python train.py --horizontal_flip=true --weight_standardization=false --block="basic" --upsampling="pixel_shuffle" --init="trunc_normal_002" --orthogonalizer="newton_schulz_5" --grad_clip=1.0 --steps=9500 --epochs=6.3
Rows from block 10 of a small image colorization model, named by matrix and row number. Each number is 500 + 50 x the weight over its row's rms, rounded and kept within 0 to 999. All counts start at 0. Numbers have three digits each.
After each channel's rows are labels from the 100 images, of 14976, where the channel reaches its highest value: "strongest on" is what is common among them; "peak at" is the part of the image that holds the peak. Only what is clearly more common there than usual is listed. The data: microscope photos of single blood and bone marrow cells. In brackets: how many of the 100.
# convs0: first 3x3 conv (model.decb.1.0.convs.0.weight, 128x256x3x3, each kernel summed), inputs 86-171

convs0.57:501526503555523470522563455573566502516502536485493522570607520547482489629418482484463597501511468492513515534529496571641545547472462543399521466416521458450425520492472492422513476439521583493540462541527483444498541464528513573585571560465437513449442450
strongest on: cell type: erythroblast (86)
peak at: centre (51)

convs0.123:465446507492494521467469457455440500471522503503500518487512479484483512518535477485431491527468465483456499499526487516466460509544552427504549532409508598426560562480567530589441492548567425467507425499517699605523472524537470518481470609395507471416578428
strongest on: cell type: artefact (25)
peak at: bottom right (31)

convs0.35:532494503508478493502550559502538516584452476491507499461577478498462508519512491508563533495497498527479535526554493518499557583500545551443461452496415402477468474485491491524472468619404532507476447497448493401596462506540542489451518609539472413471447561
strongest on: cell type: erythroblast (33); cell type: artefact (28)
peak at: bottom centre (41)

convs0.24:484530512471526525469451509456498465509474436497512530554477509436523517470487482511464565496498508438508516505518474436450475558548561422521447451465507457561371507519407452436545437596567584472551394499353470309470430526562398621534470615578457499445439558
strongest on: cell type: blast (25)
peak at: bottom right (39)

convs0.17:507486497541464474509522544533477562507480461493489490475607545541489503463501514518564480515523530504538523509496522507596527479472484507467552392464449481525494543478458545467519547660341392398411436522479584410437428517376520650458496503423416416429531474
strongest on: cell type: erythroblast (40)
peak at: centre (29); middle left (29)

convs0.79:512497524484481491569483530485540619476548625490507518426574499472488518445479616487576504529487481512442505501418459441474488579471523478466560518500563537514463504491498546472465541374520549567481447500364429499461554413448428522522475471558496511497442453
strongest on: cell type: plasma cell (34); cell type: erythroblast (33)
peak at: middle left (37)

convs0.52:539506488511469493445645449486531301479449485510502507444462533593496512565540414487488549484517473505486516482528586503472519503496436639495508401483481570472365507532600469472568463598519455469412525595410394377405579451503588569491503634533535520526537483
strongest on: cell type: lymphocyte (39)
peak at: bottom centre (30)

convs0.9:539499506510543535465547457475543541530546630504525548561533540583527533496516496460437486521539518489497502549500520553460527474514482489506425462470510479529492518503520467465559472563433488452504438497533329407448451571259470540480559472419524419498438409
strongest on: cell type: artefact (31)
peak at: top left (29)

convs0.116:518515474511517489563534514513457482444466570517501522499496525519479481572460478488498494509539479490535539503511508483559522484451439546450527396496485514542536449507447560607483556466463527490563483541408668578383454379557465714470521546570466426554567520
strongest on: smear: peripheral blood (59)
peak at: bottom left (50)

convs0.50:435492480533515502404439465556478478476541494490524477471519476576524504520400380509498561515515505601507515511538455477593543481656499441508441508554470483488519477540537494459503547596438515494691537462549501499409483448413448490463485512549509429573513635
strongest on: cell type: promyelocyte (29)
peak at: bottom right (36)

convs0.5:469467478544496498463560477541520526471544508496512489506551513538507505442566462535530578518524507496432514505604490497564522471468515390467485652499502460435478541521466501574549497473378500555496546599584398534474497512498469436498561466515547530535483534
strongest on: cell type: promyelocyte (25)
peak at: top left (32)

convs0.48:544497547539469503528536501466505472552471561528574504431444524511514536472447586505521465532470502538515539501449495449587485430478561454527464450512481503606354528516407342552469513523508451473405510466564493520507480552556447525551571631365636500495440476
strongest on: cell type: erythroblast (39)
peak at: centre (30)

convs0.107:447499536462518522485492516492506507472551549519513516447476555522515476566568548510501489526525520483496508515540513466526500452503495427440462422494471430562488427540468481596451489509413606415603561494430531432451367518487577506481483599546455428479485571
strongest on: smear: peripheral blood (93); cell type: erythroblast (40)
peak at: centre (64)

convs0.41:517528520529524535510533503550552422513479460503543519462459522542558486545448465463505563480498506530547489499423539454534493457502469425519449462529460561488468481467514536526462583411473447487543387526513519532557568439521457484556359583430529482563515438
strongest on: cell type: erythroblast (39)
peak at: bottom centre (27)

convs0.21:485483514533515507384526497462511480517549503489506520521475507492527487542538521493490501517468498562509495498513494498443471494480443292412517556457433445553579443528472520466545447461445481279653509449446550394578327497402597578514494442450465485471464482
strongest on: cell type: erythroblast (32)
peak at: middle left (26)

convs0.112:473518493609543505544489451532520484513471479508477498502621541530535498463514533494491506486535466390495528536486551472639513529506483445568551613489583552522478492503466493596478483404492580467485432486528591620575454511436467537536506487554529550477516392
strongest on: cell type: erythroblast (89)
peak at: centre (50)

convs0.31:488472485495479494368547539575460523474424411468460468476503465619490470535508448530581484476539498488484476447528480513566463519462474441451502526510529412432491535502451407530431493481504474439340499418498495604504532451541543383485454481450551553640439399
strongest on: cell type: promyelocyte (34)
peak at: bottom right (46)

convs0.127:504494496533473471437498531502551531518487610480514475491552495470490466506514540508571551495476456479491508464487510553566493508589496449396494488502450467513514505520473498531478545592531501429505528612593540459467501475448469462571511485509328376440568392
strongest on: smear: peripheral blood (44)
peak at: top right (30)

convs0.6:511518526560510499555533519490559541478548548521529467307507492460507497585542448488518470471490500566499499512607506491507497530503484478507445510481593496477512546508585458464460507579433510518417461518426480413491488450266513448450539482463500492440526425
strongest on: cell type: lymphocyte (43)
peak at: top centre (28)

convs0.44:549529564593556505394513503515567548491491482484512498497563466505485539508574514475332528500607494369498507524525514463501550519466422550562514423481532469477459443504472527544458610577493460548523464485435444468442517407538489544466447528532519504486511539
strongest on: cell type: erythroblast (62)
peak at: middle left (39)

convs0.37:440465469462482443572408479543429473402486499466474492703480475524502494434599496493439485497501473425486453460470451456556496593550518566443475505542504459564532504504389458517522444577533475495415460516427554383516536470498469487506589519503474506476534483
strongest on: cell type: segmented neutrophil (88)
peak at: bottom centre (40)

convs0.62:519497516532549513428533493558525469527547513477514488468534463457522478470497518478513566539525501480510483517402474524462522467521498537517520411421488518544417488427613499478455492454571459475470490519548425485485427429591564557527583531424404413602500490
strongest on: cell type: artefact (38)
peak at: bottom centre (31)