Weights of a small image colorization model: trained on microscope photos of single blood and bone marrow cells.
Rows from block 8 of a small image colorization model, named by matrix and row number. Each number is 200 + 40 x the weight over its row's rms, rounded and kept within 0 to 999. All counts start at 0.
After each channel's rows are labels from the 100 images, of 14976, where the channel reaches its highest value: "responds to" is what is common among them; "place" is the part of the image that holds the peak. Only what is clearly more common there than usual is listed. The data: microscope photos of single blood and bone marrow cells. In brackets: how many of the 100.
# convs0: first 3x3 conv (model.decb.0.0.convs.0.weight, 256x512x3x3, each kernel summed), inputs 384-511

convs0.120,209,183,199,241,270,185,189,157,117,223,195,203,158,86,213,239,224,170,166,239,174,217,182,220,220,126,156,205,227,156,184,173,210,262,183,210,212,165,192,251,197,209,226,262,151,123,190,154,413,183,115,205,193,141,217,172,138,52,216,213,201,214,204,254,187,173,238,147,171,147,211,198,201,175,168,226,174,216,191,221,220,106,128,135,237,139,264,215,150,199,210,239,196,231,244,182,242,256,164,216,224,216,160,210,191,171,198,229,204,178,246,267,213,203,210,168,238,208,226,213,135,184,335,133,212,202,192,213
responds to: cell type: artefact (37)
place: middle right (37); bottom right (28)

convs0.102,175,200,176,224,266,210,338,236,36,192,189,217,96,211,229,233,198,176,222,86,227,174,224,176,193,106,204,217,191,208,159,208,212,256,212,224,207,239,184,219,220,198,216,111,150,193,215,141,397,213,230,241,222,260,221,68,224,134,213,205,178,328,224,207,201,254,113,155,188,220,197,192,196,216,187,165,195,175,242,175,126,239,223,197,210,278,225,195,259,206,190,235,192,215,280,185,182,218,208,167,217,229,135,191,238,185,186,212,156,211,183,248,179,191,201,127,281,145,281,211,108,172,319,177,203,229,205,196
responds to: cell type: promyelocyte (26)
place: bottom right (26)

convs0.74,276,236,153,176,247,181,302,40,277,152,193,215,201,147,159,137,235,233,261,221,163,179,219,167,153,190,188,138,201,305,172,205,239,126,260,207,215,163,179,178,184,190,264,305,262,369,232,128,215,197,210,250,188,244,193,187,172,97,248,184,133,274,185,223,227,219,249,323,184,227,187,236,172,208,273,148,202,229,131,228,167,213,200,137,253,203,180,172,224,199,220,191,207,154,202,188,234,226,174,265,199,224,241,210,160,213,192,217,234,178,211,70,200,172,205,311,259,221,300,193,278,225,247,210,249,179,128,186
responds to: cell type: artefact (25)
place: top left (27)

convs0.38,240,233,58,217,266,226,165,2,166,211,235,225,75,108,191,154,213,201,251,219,283,263,212,222,224,187,214,204,214,264,182,192,236,202,215,206,220,197,195,171,203,212,280,251,192,226,225,119,209,186,231,115,40,99,207,162,159,129,258,226,154,201,238,227,223,222,270,259,240,211,246,282,230,230,231,236,228,260,228,239,218,206,213,254,232,274,276,234,232,210,254,230,205,198,267,236,265,210,269,170,256,228,173,199,209,238,204,232,244,172,181,177,242,229,252,296,216,212,164,232,264,211,278,269,256,210,219,229
responds to: smear: peripheral blood (95); cell type: segmented neutrophil (65)
place: centre (89)

convs0.212,229,209,269,151,263,197,252,185,299,192,182,198,236,247,209,352,200,168,235,0,269,161,138,200,225,219,220,178,202,227,209,155,224,222,218,143,216,200,258,157,239,189,222,293,228,110,194,164,284,193,166,245,117,242,209,221,209,189,196,184,255,192,204,177,282,158,195,152,202,224,204,238,158,190,247,152,268,148,219,194,198,203,324,198,201,255,210,229,221,211,216,158,138,171,263,191,240,126,164,206,171,276,244,154,196,216,232,171,210,192,178,193,189,234,195,221,267,201,220,219,221,201,209,224,218,195,189,242
responds to: cell type: erythroblast (55)
place: centre (54)

convs0.249,212,184,282,210,294,243,245,316,132,244,235,191,226,213,221,235,239,249,186,234,214,214,209,190,172,202,224,303,211,250,205,145,236,251,171,166,209,189,256,190,187,197,182,178,228,202,215,143,259,289,258,159,278,325,221,350,206,162,232,245,186,226,159,192,180,178,296,197,230,171,217,146,147,220,196,144,192,175,169,209,119,256,225,193,175,216,168,236,230,223,183,164,176,182,259,221,171,222,133,201,158,199,213,181,180,175,230,185,172,202,257,226,158,175,212,228,173,273,187,176,161,207,138,236,262,155,253,217
responds to: cell type: erythroblast (46)
place: centre (59)

convs0.50,204,178,66,255,238,204,197,118,190,254,217,206,275,338,186,345,285,183,195,317,122,195,229,247,247,142,244,159,194,229,186,210,204,301,144,220,276,244,258,208,221,207,209,148,117,269,189,157,224,193,185,173,311,146,221,126,195,328,122,219,142,130,195,213,147,181,191,243,167,159,202,241,233,250,155,168,128,222,206,179,197,274,207,175,186,147,225,206,201,198,192,151,253,262,252,163,171,177,210,187,243,189,236,94,185,181,115,225,145,214,243,172,184,200,181,196,170,181,121,236,204,211,188,179,216,212,222,189
responds to: smear: peripheral blood (79); cell type: erythroblast (37)
place: centre (61)

convs0.149,162,198,233,163,221,244,145,231,255,242,167,169,250,235,237,146,188,256,197,125,117,159,227,193,191,295,225,190,176,123,217,244,187,175,135,234,243,260,277,155,156,231,197,261,223,225,183,153,157,187,159,106,233,212,211,242,162,152,258,252,190,197,233,186,229,195,301,120,204,207,176,168,224,151,201,240,218,179,186,133,214,179,207,166,179,140,230,185,202,213,176,330,239,228,223,209,135,194,119,297,210,225,209,229,250,219,197,208,183,228,157,180,184,235,188,241,349,186,98,210,255,214,236,156,190,206,216,209
responds to: cell type: lymphocyte (36); smear: peripheral blood (35)
place: bottom left (26)

convs0.173,206,181,254,205,249,218,247,223,95,207,195,210,172,288,211,216,208,214,178,117,172,186,200,181,203,229,222,200,182,200,248,192,203,285,215,172,228,164,225,217,252,178,188,142,153,209,218,184,164,225,164,137,174,59,210,235,170,318,192,246,247,225,242,231,222,208,171,266,218,263,146,217,184,197,167,172,240,198,284,171,249,146,203,155,168,255,142,199,200,234,149,289,197,154,259,170,115,106,193,146,196,170,241,218,233,215,253,204,157,202,205,45,150,208,195,290,125,223,152,180,139,180,335,77,203,192,163,159
responds to: cell type: promyelocyte (34)
place: centre (62)

convs0.46,175,185,185,238,242,187,230,140,115,206,199,227,193,208,188,160,161,166,125,188,194,134,218,211,185,172,177,136,209,108,221,217,257,161,195,194,164,223,237,234,161,210,177,142,189,154,201,183,88,224,127,152,173,225,158,270,226,214,121,176,276,158,171,208,140,153,187,167,190,182,193,205,225,221,187,211,229,254,165,201,182,132,234,245,180,148,175,136,199,132,185,123,173,186,130,172,152,193,178,152,139,236,146,141,211,207,146,164,234,196,206,200,143,179,182,128,194,162,110,155,292,138,300,269,148,170,181,169
responds to: cell type: lymphocyte (40)
place: bottom centre (63)

convs0.89,208,247,185,144,303,168,253,29,218,201,136,230,151,91,166,180,198,285,251,150,259,200,216,197,244,195,202,262,174,160,215,205,222,250,241,263,234,222,164,202,240,176,200,169,229,317,173,120,274,225,202,140,162,270,202,251,234,125,248,204,248,433,241,222,220,185,144,229,188,246,230,187,164,185,197,180,191,232,214,235,172,211,228,211,274,205,210,182,127,200,197,258,158,164,180,201,199,236,121,297,216,182,171,218,189,217,221,186,215,184,224,130,249,200,190,168,314,201,133,134,165,162,216,159,221,242,214,232
responds to: cell type: artefact (25)
place: bottom right (48)

convs0.32,123,162,328,200,199,212,205,253,145,184,191,118,152,271,199,0,216,190,242,217,191,146,221,190,211,201,180,165,199,216,236,192,197,162,242,294,167,211,266,220,170,184,223,209,220,205,235,284,240,228,181,254,188,104,172,294,197,199,250,189,254,95,189,139,120,187,203,127,197,155,172,236,235,227,182,213,217,253,211,223,212,109,139,187,222,195,211,184,173,180,168,106,222,160,167,225,210,177,213,155,233,213,42,145,161,211,193,202,206,205,116,109,158,210,238,200,162,106,155,210,260,191,80,88,265,214,196,211
responds to: smear: peripheral blood (98); cell type: platelet (31)
place: centre (56)

convs0.81,155,203,314,141,271,213,129,176,273,158,230,200,160,310,240,246,232,192,168,208,195,184,205,176,195,278,265,158,199,235,179,243,192,147,193,196,200,238,280,263,186,189,187,244,284,242,163,336,239,170,189,244,245,254,168,230,211,108,136,200,227,123,188,200,182,165,242,263,180,221,177,185,171,239,228,167,182,188,202,198,180,236,167,261,160,214,195,157,200,221,214,300,231,232,131,180,201,144,253,213,199,183,168,248,219,238,209,208,220,192,207,200,171,227,186,166,149,206,141,185,307,199,203,236,134,193,217,170
responds to: cell type: erythroblast (91)
place: centre (69)

convs0.243,188,188,285,182,326,203,168,256,273,183,192,175,344,298,185,188,206,216,240,266,246,190,180,171,180,330,216,311,200,224,164,190,266,207,273,205,176,193,179,182,197,143,113,267,191,272,152,102,250,135,158,259,187,210,141,112,237,127,169,215,187,155,181,180,223,160,216,220,242,153,206,197,160,172,207,210,198,238,261,187,217,209,225,230,216,195,217,240,199,212,151,244,231,225,340,247,181,188,243,242,245,277,211,251,232,134,255,200,202,272,184,179,192,188,153,190,238,222,185,202,179,201,216,224,240,231,225,161
responds to: smear: peripheral blood (76); cell type: erythroblast (33)
place: centre (59)

convs0.246,224,180,198,249,147,212,119,238,323,159,199,172,238,174,175,118,199,192,161,166,177,154,191,203,204,260,160,243,197,150,183,215,233,169,187,220,187,174,179,230,192,196,168,325,211,281,189,146,72,193,239,178,187,144,208,207,174,68,197,198,115,243,148,206,216,235,131,222,238,123,210,178,192,217,200,252,186,209,228,240,283,231,179,251,252,326,208,224,265,230,234,255,243,229,274,237,206,243,246,303,234,207,275,224,230,228,220,195,206,262,240,264,219,225,161,243,196,241,309,189,189,181,126,276,159,224,212,205
responds to: cell type: erythroblast (43)
place: centre (55)

convs0.154,210,253,221,276,254,222,268,214,0,244,220,201,141,329,225,91,177,215,241,226,207,216,244,221,211,190,215,279,212,169,288,212,190,243,219,154,210,228,212,147,201,191,201,204,220,194,229,317,295,245,206,172,271,234,218,158,311,189,235,235,204,224,215,234,172,190,178,182,188,204,158,171,230,227,208,215,216,198,242,169,187,210,201,169,218,189,184,241,264,204,158,227,244,157,260,174,141,181,185,94,174,179,199,189,213,199,202,181,223,213,183,162,149,212,131,168,136,283,199,184,230,248,233,279,180,188,177,190
responds to: cell type: artefact (51)
place: middle left (32)

convs0.200,194,203,137,213,179,219,149,94,183,177,242,175,284,159,209,218,213,203,217,241,233,240,248,219,210,190,219,254,234,198,285,221,198,191,204,210,211,164,147,156,224,164,267,260,170,185,154,228,64,159,225,203,216,101,257,116,213,241,186,210,215,89,170,193,148,226,226,262,276,172,201,157,224,213,203,173,213,258,219,208,227,189,245,209,190,243,224,220,218,203,164,228,241,160,267,189,221,223,200,327,217,202,225,218,200,208,193,247,219,234,243,65,178,243,210,241,210,290,178,223,243,223,215,231,237,228,211,171
responds to: cell type: lymphocyte (43)
place: centre (48)

convs0.182,216,205,255,200,183,216,203,234,81,249,195,179,82,258,189,320,236,199,167,275,212,176,179,198,190,316,203,183,211,184,241,203,233,328,242,195,213,211,207,232,185,157,168,172,243,234,179,267,245,236,205,110,254,190,224,313,173,191,226,208,276,177,153,231,151,224,194,159,272,221,148,180,172,224,216,117,202,234,251,179,205,191,226,188,171,191,130,233,187,169,159,319,212,183,136,160,153,161,121,113,152,229,200,167,245,194,179,183,231,191,244,265,215,164,148,183,261,239,158,187,172,178,129,146,209,191,222,177
responds to: cell type: erythroblast (56); smear: peripheral blood (53)
place: centre (65)

convs0.235,228,237,145,247,262,165,278,83,258,191,220,186,266,197,236,273,184,224,174,100,216,218,234,183,219,216,197,189,229,163,242,166,193,182,167,172,190,210,252,212,198,161,207,58,147,55,219,150,205,171,222,202,62,211,198,152,263,232,210,201,290,245,200,213,211,198,225,221,212,219,188,153,203,208,166,181,229,172,258,193,195,197,243,187,254,140,213,216,191,199,235,169,178,210,213,181,130,218,205,253,178,261,235,137,223,179,244,186,155,232,254,256,146,173,182,213,175,328,310,200,153,216,304,290,199,223,192,201
responds to: cell type: lymphocyte (39)
place: middle right (70)

convs0.128,217,232,234,233,286,148,249,287,304,175,170,185,244,319,194,292,165,162,141,172,163,279,232,246,190,257,191,230,193,165,256,184,191,194,226,191,234,215,283,165,184,232,183,202,214,39,212,344,228,164,199,195,205,199,226,246,113,93,221,168,139,192,188,197,154,248,214,153,236,251,127,240,197,243,152,284,210,168,244,181,146,193,202,260,206,236,174,239,177,195,235,228,188,196,215,173,136,144,223,215,126,252,286,195,244,229,201,137,217,190,140,195,188,221,154,206,247,235,214,205,174,203,122,115,216,221,213,193
responds to: cell type: erythroblast (33)
place: middle left (29)

convs0.118,231,232,99,327,151,221,100,127,211,199,191,189,200,191,231,202,218,244,172,154,241,255,272,204,249,190,187,297,215,221,164,225,185,161,200,161,187,272,196,322,218,234,229,212,163,262,223,223,280,229,114,116,224,249,240,115,276,68,192,203,112,137,199,210,177,168,203,203,160,181,187,153,208,164,203,184,263,159,190,190,211,207,161,170,222,228,195,246,148,252,219,148,216,267,209,236,225,172,169,163,199,227,273,177,195,181,200,200,166,235,256,223,252,224,220,217,148,255,159,227,215,273,169,176,216,191,172,219
responds to: smear: peripheral blood (41)
place: bottom left (27)

convs0.137,188,215,203,165,256,216,255,164,95,190,202,196,89,191,233,49,215,225,268,0,252,167,218,187,194,215,206,154,216,246,235,215,175,115,210,145,176,226,199,185,200,205,245,339,211,160,212,186,81,195,206,167,183,87,176,166,191,203,198,207,216,109,231,198,181,173,268,174,221,267,193,143,230,201,179,139,205,194,202,185,171,179,226,221,192,188,192,206,225,207,186,90,212,190,183,198,186,170,233,181,181,216,241,165,229,207,186,173,214,207,213,205,212,215,191,207,171,241,118,199,228,218,78,137,183,178,194,194
responds to: cell type: segmented neutrophil (90)
place: centre (62)

convs0.77,240,201,201,187,307,197,206,231,301,232,168,195,92,198,228,222,181,232,179,251,199,266,210,185,134,164,209,242,205,195,178,210,180,212,221,183,204,199,147,209,193,163,202,246,144,296,171,325,363,125,190,212,240,106,253,212,194,142,164,125,180,210,148,184,186,211,202,255,156,216,178,185,225,228,212,196,159,194,158,214,246,209,199,117,180,231,188,214,204,173,208,243,213,220,247,198,220,229,237,206,190,173,117,268,189,173,239,201,262,211,240,194,198,230,176,250,315,253,230,194,233,237,188,270,199,235,162,193
responds to: cell type: artefact (27)
place: bottom right (31)

convs0.19,188,206,144,221,300,226,93,193,76,207,207,208,127,157,210,195,206,236,254,316,195,189,190,200,242,142,245,203,163,234,194,225,236,179,239,181,226,196,218,151,202,215,247,235,218,191,220,66,196,213,126,179,148,163,226,133,220,219,181,208,164,264,292,211,166,196,115,188,195,192,204,150,232,218,212,266,162,207,244,200,202,156,158,159,187,142,228,220,231,173,152,102,261,197,128,195,150,217,189,188,155,235,206,205,179,265,221,219,175,189,140,133,132,193,200,196,112,247,236,202,173,248,359,108,149,220,240,232
responds to: cell type: segmented neutrophil (64)
place: centre (40)

convs0.48,199,214,98,210,186,198,207,146,44,182,211,168,144,99,204,246,197,154,226,331,259,180,206,174,197,132,185,246,185,203,221,222,154,236,185,150,158,183,206,238,247,173,171,104,168,226,233,165,218,237,181,205,206,221,203,220,244,203,230,215,185,210,177,179,222,209,205,153,201,221,236,243,235,227,245,160,204,205,209,251,227,262,342,262,250,159,234,226,241,205,207,96,176,208,237,202,292,210,215,240,216,255,312,177,276,202,189,274,229,216,225,258,133,254,275,186,203,151,331,198,219,208,189,194,259,220,228,201
responds to: cell type: lymphocyte (36)
place: middle right (31)

convs0.152,170,245,215,192,172,201,188,148,350,217,191,207,82,234,219,261,247,214,191,27,171,176,172,183,198,254,239,168,227,233,200,233,224,190,152,197,195,227,299,131,212,215,133,215,169,155,218,211,169,170,180,215,203,174,179,259,248,248,220,185,190,36,238,217,238,216,189,150,193,175,207,199,212,225,215,186,223,191,144,204,196,199,241,208,213,158,231,247,240,153,223,224,182,185,173,209,175,209,195,159,183,197,106,222,208,216,170,216,190,186,200,79,243,231,226,239,197,139,195,193,212,206,185,232,209,182,188,231
responds to: cell type: artefact (25)
place: bottom right (32)

convs0.108,217,220,178,253,142,242,82,130,202,227,253,260,207,90,237,96,174,264,280,297,272,280,254,216,211,141,208,296,186,251,210,252,194,181,263,152,259,220,180,215,218,218,176,262,280,242,247,179,219,262,232,164,182,150,199,311,234,183,221,205,227,302,214,249,187,208,200,247,196,116,187,233,205,179,217,203,132,267,177,176,243,206,209,131,207,263,192,238,246,136,204,182,242,181,176,185,180,230,258,181,191,214,156,201,191,211,237,145,213,232,276,99,251,200,212,139,188,240,275,198,255,231,211,284,212,200,151,189
responds to: cell type: segmented neutrophil (59)
place: centre (41)

convs0.29,154,249,188,162,136,213,218,215,92,196,188,212,257,221,192,167,220,173,195,221,292,263,214,211,225,171,201,198,195,149,186,210,192,126,182,268,242,219,179,167,219,164,182,188,151,101,195,236,159,212,272,225,209,318,211,154,191,131,225,210,178,112,200,205,175,209,127,200,289,253,246,308,218,242,277,276,236,254,228,261,210,214,280,191,234,292,222,219,232,199,261,247,192,268,249,232,260,183,214,159,263,225,157,218,261,241,201,234,206,205,225,318,252,203,220,154,271,112,196,187,201,181,227,222,246,242,267,280
responds to: cell type: lymphocyte (57); smear: peripheral blood (43)
place: centre (72)

convs0.252,200,245,199,182,211,135,239,273,240,222,186,174,242,267,171,91,252,138,286,329,184,204,184,205,226,233,231,241,185,219,153,139,228,188,162,244,205,192,254,199,211,112,192,211,175,189,168,230,360,199,239,338,289,150,252,220,97,170,211,230,106,138,206,240,275,233,237,290,212,170,185,169,190,203,202,215,174,208,242,197,184,152,165,153,240,135,227,242,211,186,199,232,158,134,218,177,168,249,176,236,198,257,193,184,184,204,208,178,153,175,204,172,112,219,198,259,185,219,167,236,114,194,178,120,200,217,199,224
responds to: smear: peripheral blood (55)
place: centre (55)

convs0.150,171,227,214,181,162,209,299,252,100,180,192,159,172,244,208,182,150,228,114,300,209,189,201,142,181,212,178,248,198,198,206,228,218,135,181,166,208,209,141,234,161,204,226,269,194,129,214,261,108,183,191,134,142,166,168,181,163,166,189,275,227,292,226,210,170,239,128,225,235,242,158,77,216,256,120,297,295,154,217,166,203,187,218,191,183,206,198,167,262,226,166,180,196,111,206,192,146,125,288,67,160,226,273,240,187,266,226,156,178,242,195,196,166,187,168,130,142,247,346,177,145,176,254,181,168,214,154,145
responds to: cell type: artefact (41)
place: middle right (36)

convs0.49,197,166,218,206,193,174,271,176,94,220,204,218,124,292,214,155,165,169,173,261,176,193,227,213,210,152,218,149,211,146,240,203,187,179,186,218,197,223,305,166,197,219,215,109,177,107,215,178,154,205,225,212,162,271,171,220,222,103,206,207,210,83,178,192,231,223,184,117,200,157,204,262,213,207,215,204,168,208,232,236,235,155,225,222,226,256,233,218,206,169,258,255,202,236,283,226,183,229,254,248,210,263,199,177,192,148,170,187,204,221,246,220,256,226,202,206,181,199,239,181,224,228,120,202,188,223,201,216
responds to: cell type: lymphocyte (40); cell type: erythroblast (32)
place: centre (57)

convs0.210,204,266,161,214,189,195,228,123,82,188,188,216,216,180,202,126,177,220,228,387,233,296,180,167,224,144,201,224,206,166,178,222,208,203,220,246,216,199,163,146,228,173,226,186,247,100,185,202,133,266,264,256,213,263,226,123,169,137,237,208,130,266,221,235,178,231,150,123,260,220,224,337,194,279,246,281,233,263,184,250,226,218,255,200,256,238,211,190,201,228,239,314,216,170,188,234,276,244,201,113,236,202,117,243,207,261,217,209,255,196,189,300,214,204,213,137,209,242,202,234,171,172,230,220,256,211,201,255
responds to: cell type: promyelocyte (28); cell type: proerythroblast (27)
place: centre (80)

convs0.245,247,230,186,232,213,214,189,183,235,181,247,200,173,208,211,246,213,191,274,156,223,243,202,238,220,202,230,211,222,139,208,216,208,240,167,275,264,226,208,194,244,236,219,161,215,170,213,161,104,179,263,187,165,82,229,291,228,206,262,238,226,223,220,215,271,266,204,212,235,185,222,298,225,237,209,186,246,215,229,209,241,238,183,223,234,238,230,224,235,189,244,352,246,235,279,185,220,165,199,238,202,188,101,227,201,228,215,265,213,229,206,164,170,234,205,211,266,226,241,180,179,157,212,187,192,208,223,227
responds to: cell type: promyelocyte (44)
place: centre (84)

convs0.110,244,254,184,205,258,233,166,152,134,233,221,197,134,188,218,265,240,225,157,198,216,213,217,207,268,218,212,197,227,269,215,229,177,256,226,231,217,199,209,193,217,210,236,195,180,191,175,131,246,213,205,199,184,295,219,210,191,132,166,241,216,72,235,221,220,188,236,230,254,229,183,231,213,227,206,114,245,211,236,189,275,153,209,165,198,279,176,235,231,242,174,279,224,219,216,174,182,165,272,157,195,218,269,249,209,170,236,204,221,245,228,212,251,229,192,240,225,227,173,234,225,261,250,121,177,228,185,236
responds to: cell type: promyelocyte (44)
place: centre (57)

convs0.64,226,238,254,229,209,232,245,240,229,148,244,252,143,236,247,284,231,279,234,192,205,265,252,227,223,157,230,275,141,259,231,234,200,192,260,208,220,228,193,198,223,243,156,179,245,217,227,168,258,188,199,195,223,269,241,243,191,210,174,203,137,162,187,213,202,164,174,134,197,260,193,176,194,213,262,267,176,224,229,207,204,237,229,124,222,139,225,225,166,217,239,126,277,159,139,198,235,169,292,130,200,161,156,181,254,225,207,240,202,229,209,175,218,200,226,184,216,182,200,254,212,223,229,233,241,240,212,255
responds to: smear: peripheral blood (81); cell type: erythroblast (40)
place: centre (70)

convs0.54,229,209,121,214,84,213,215,177,157,198,202,248,312,205,238,192,211,216,236,81,179,183,204,210,208,183,181,207,226,144,164,233,154,210,234,196,192,207,178,182,188,204,170,382,190,127,205,325,113,221,174,192,265,201,207,167,185,304,158,228,265,183,191,212,199,157,190,111,233,212,195,196,229,248,230,237,187,210,213,221,197,205,237,250,220,163,197,195,235,193,228,174,246,201,196,193,184,204,131,227,216,187,266,221,213,198,135,196,225,224,188,212,188,230,192,217,280,169,168,193,247,135,117,206,212,209,243,214
responds to: cell type: lymphocyte (45); cell type: erythroblast (42)
place: centre (55)

convs0.42,235,234,232,251,175,195,84,320,132,200,202,170,207,213,142,252,237,200,116,329,201,159,155,217,248,241,213,252,225,229,205,161,212,258,222,205,205,159,188,217,191,174,179,220,219,274,228,235,187,252,180,198,200,131,188,216,217,262,184,209,209,79,235,207,169,196,197,331,186,158,189,203,212,212,185,200,167,217,173,187,202,126,163,129,180,137,165,189,181,171,211,17,218,181,94,207,206,132,204,178,175,191,183,225,152,209,167,210,206,207,186,187,159,206,193,176,67,207,223,179,208,203,282,116,160,179,184,190
responds to: cell type: artefact (75)
place: centre (65)

convs0.83,222,216,221,236,173,194,260,144,192,214,232,207,142,54,198,229,234,177,160,364,181,234,210,163,226,213,200,196,152,208,244,191,232,206,239,163,193,201,211,155,195,242,259,252,219,307,205,222,214,174,228,89,252,157,213,248,101,186,130,243,186,175,211,187,115,230,212,113,158,198,258,179,238,215,245,281,163,253,195,190,177,201,151,196,177,131,228,185,220,232,157,0,223,178,93,211,235,190,241,183,162,175,232,224,205,158,171,209,231,193,186,177,182,186,207,277,132,139,221,269,304,211,213,158,203,210,196,184
responds to: cell type: segmented neutrophil (46)
place: centre (77)

convs0.15,195,163,253,168,264,189,294,233,280,164,179,216,197,221,202,159,158,153,234,133,189,189,177,208,176,206,194,241,211,185,216,246,160,139,163,199,175,235,252,201,178,153,184,223,180,127,188,152,206,182,198,249,143,242,209,206,191,190,158,180,175,180,195,200,232,212,161,244,174,222,216,254,174,191,225,188,190,195,207,225,222,232,242,187,189,249,220,225,193,273,253,193,200,220,140,218,193,245,203,228,230,135,335,311,203,136,204,175,252,193,232,174,299,212,200,194,303,157,119,220,131,172,96,101,170,227,243,306
responds to: cell type: erythroblast (93)
place: centre (85)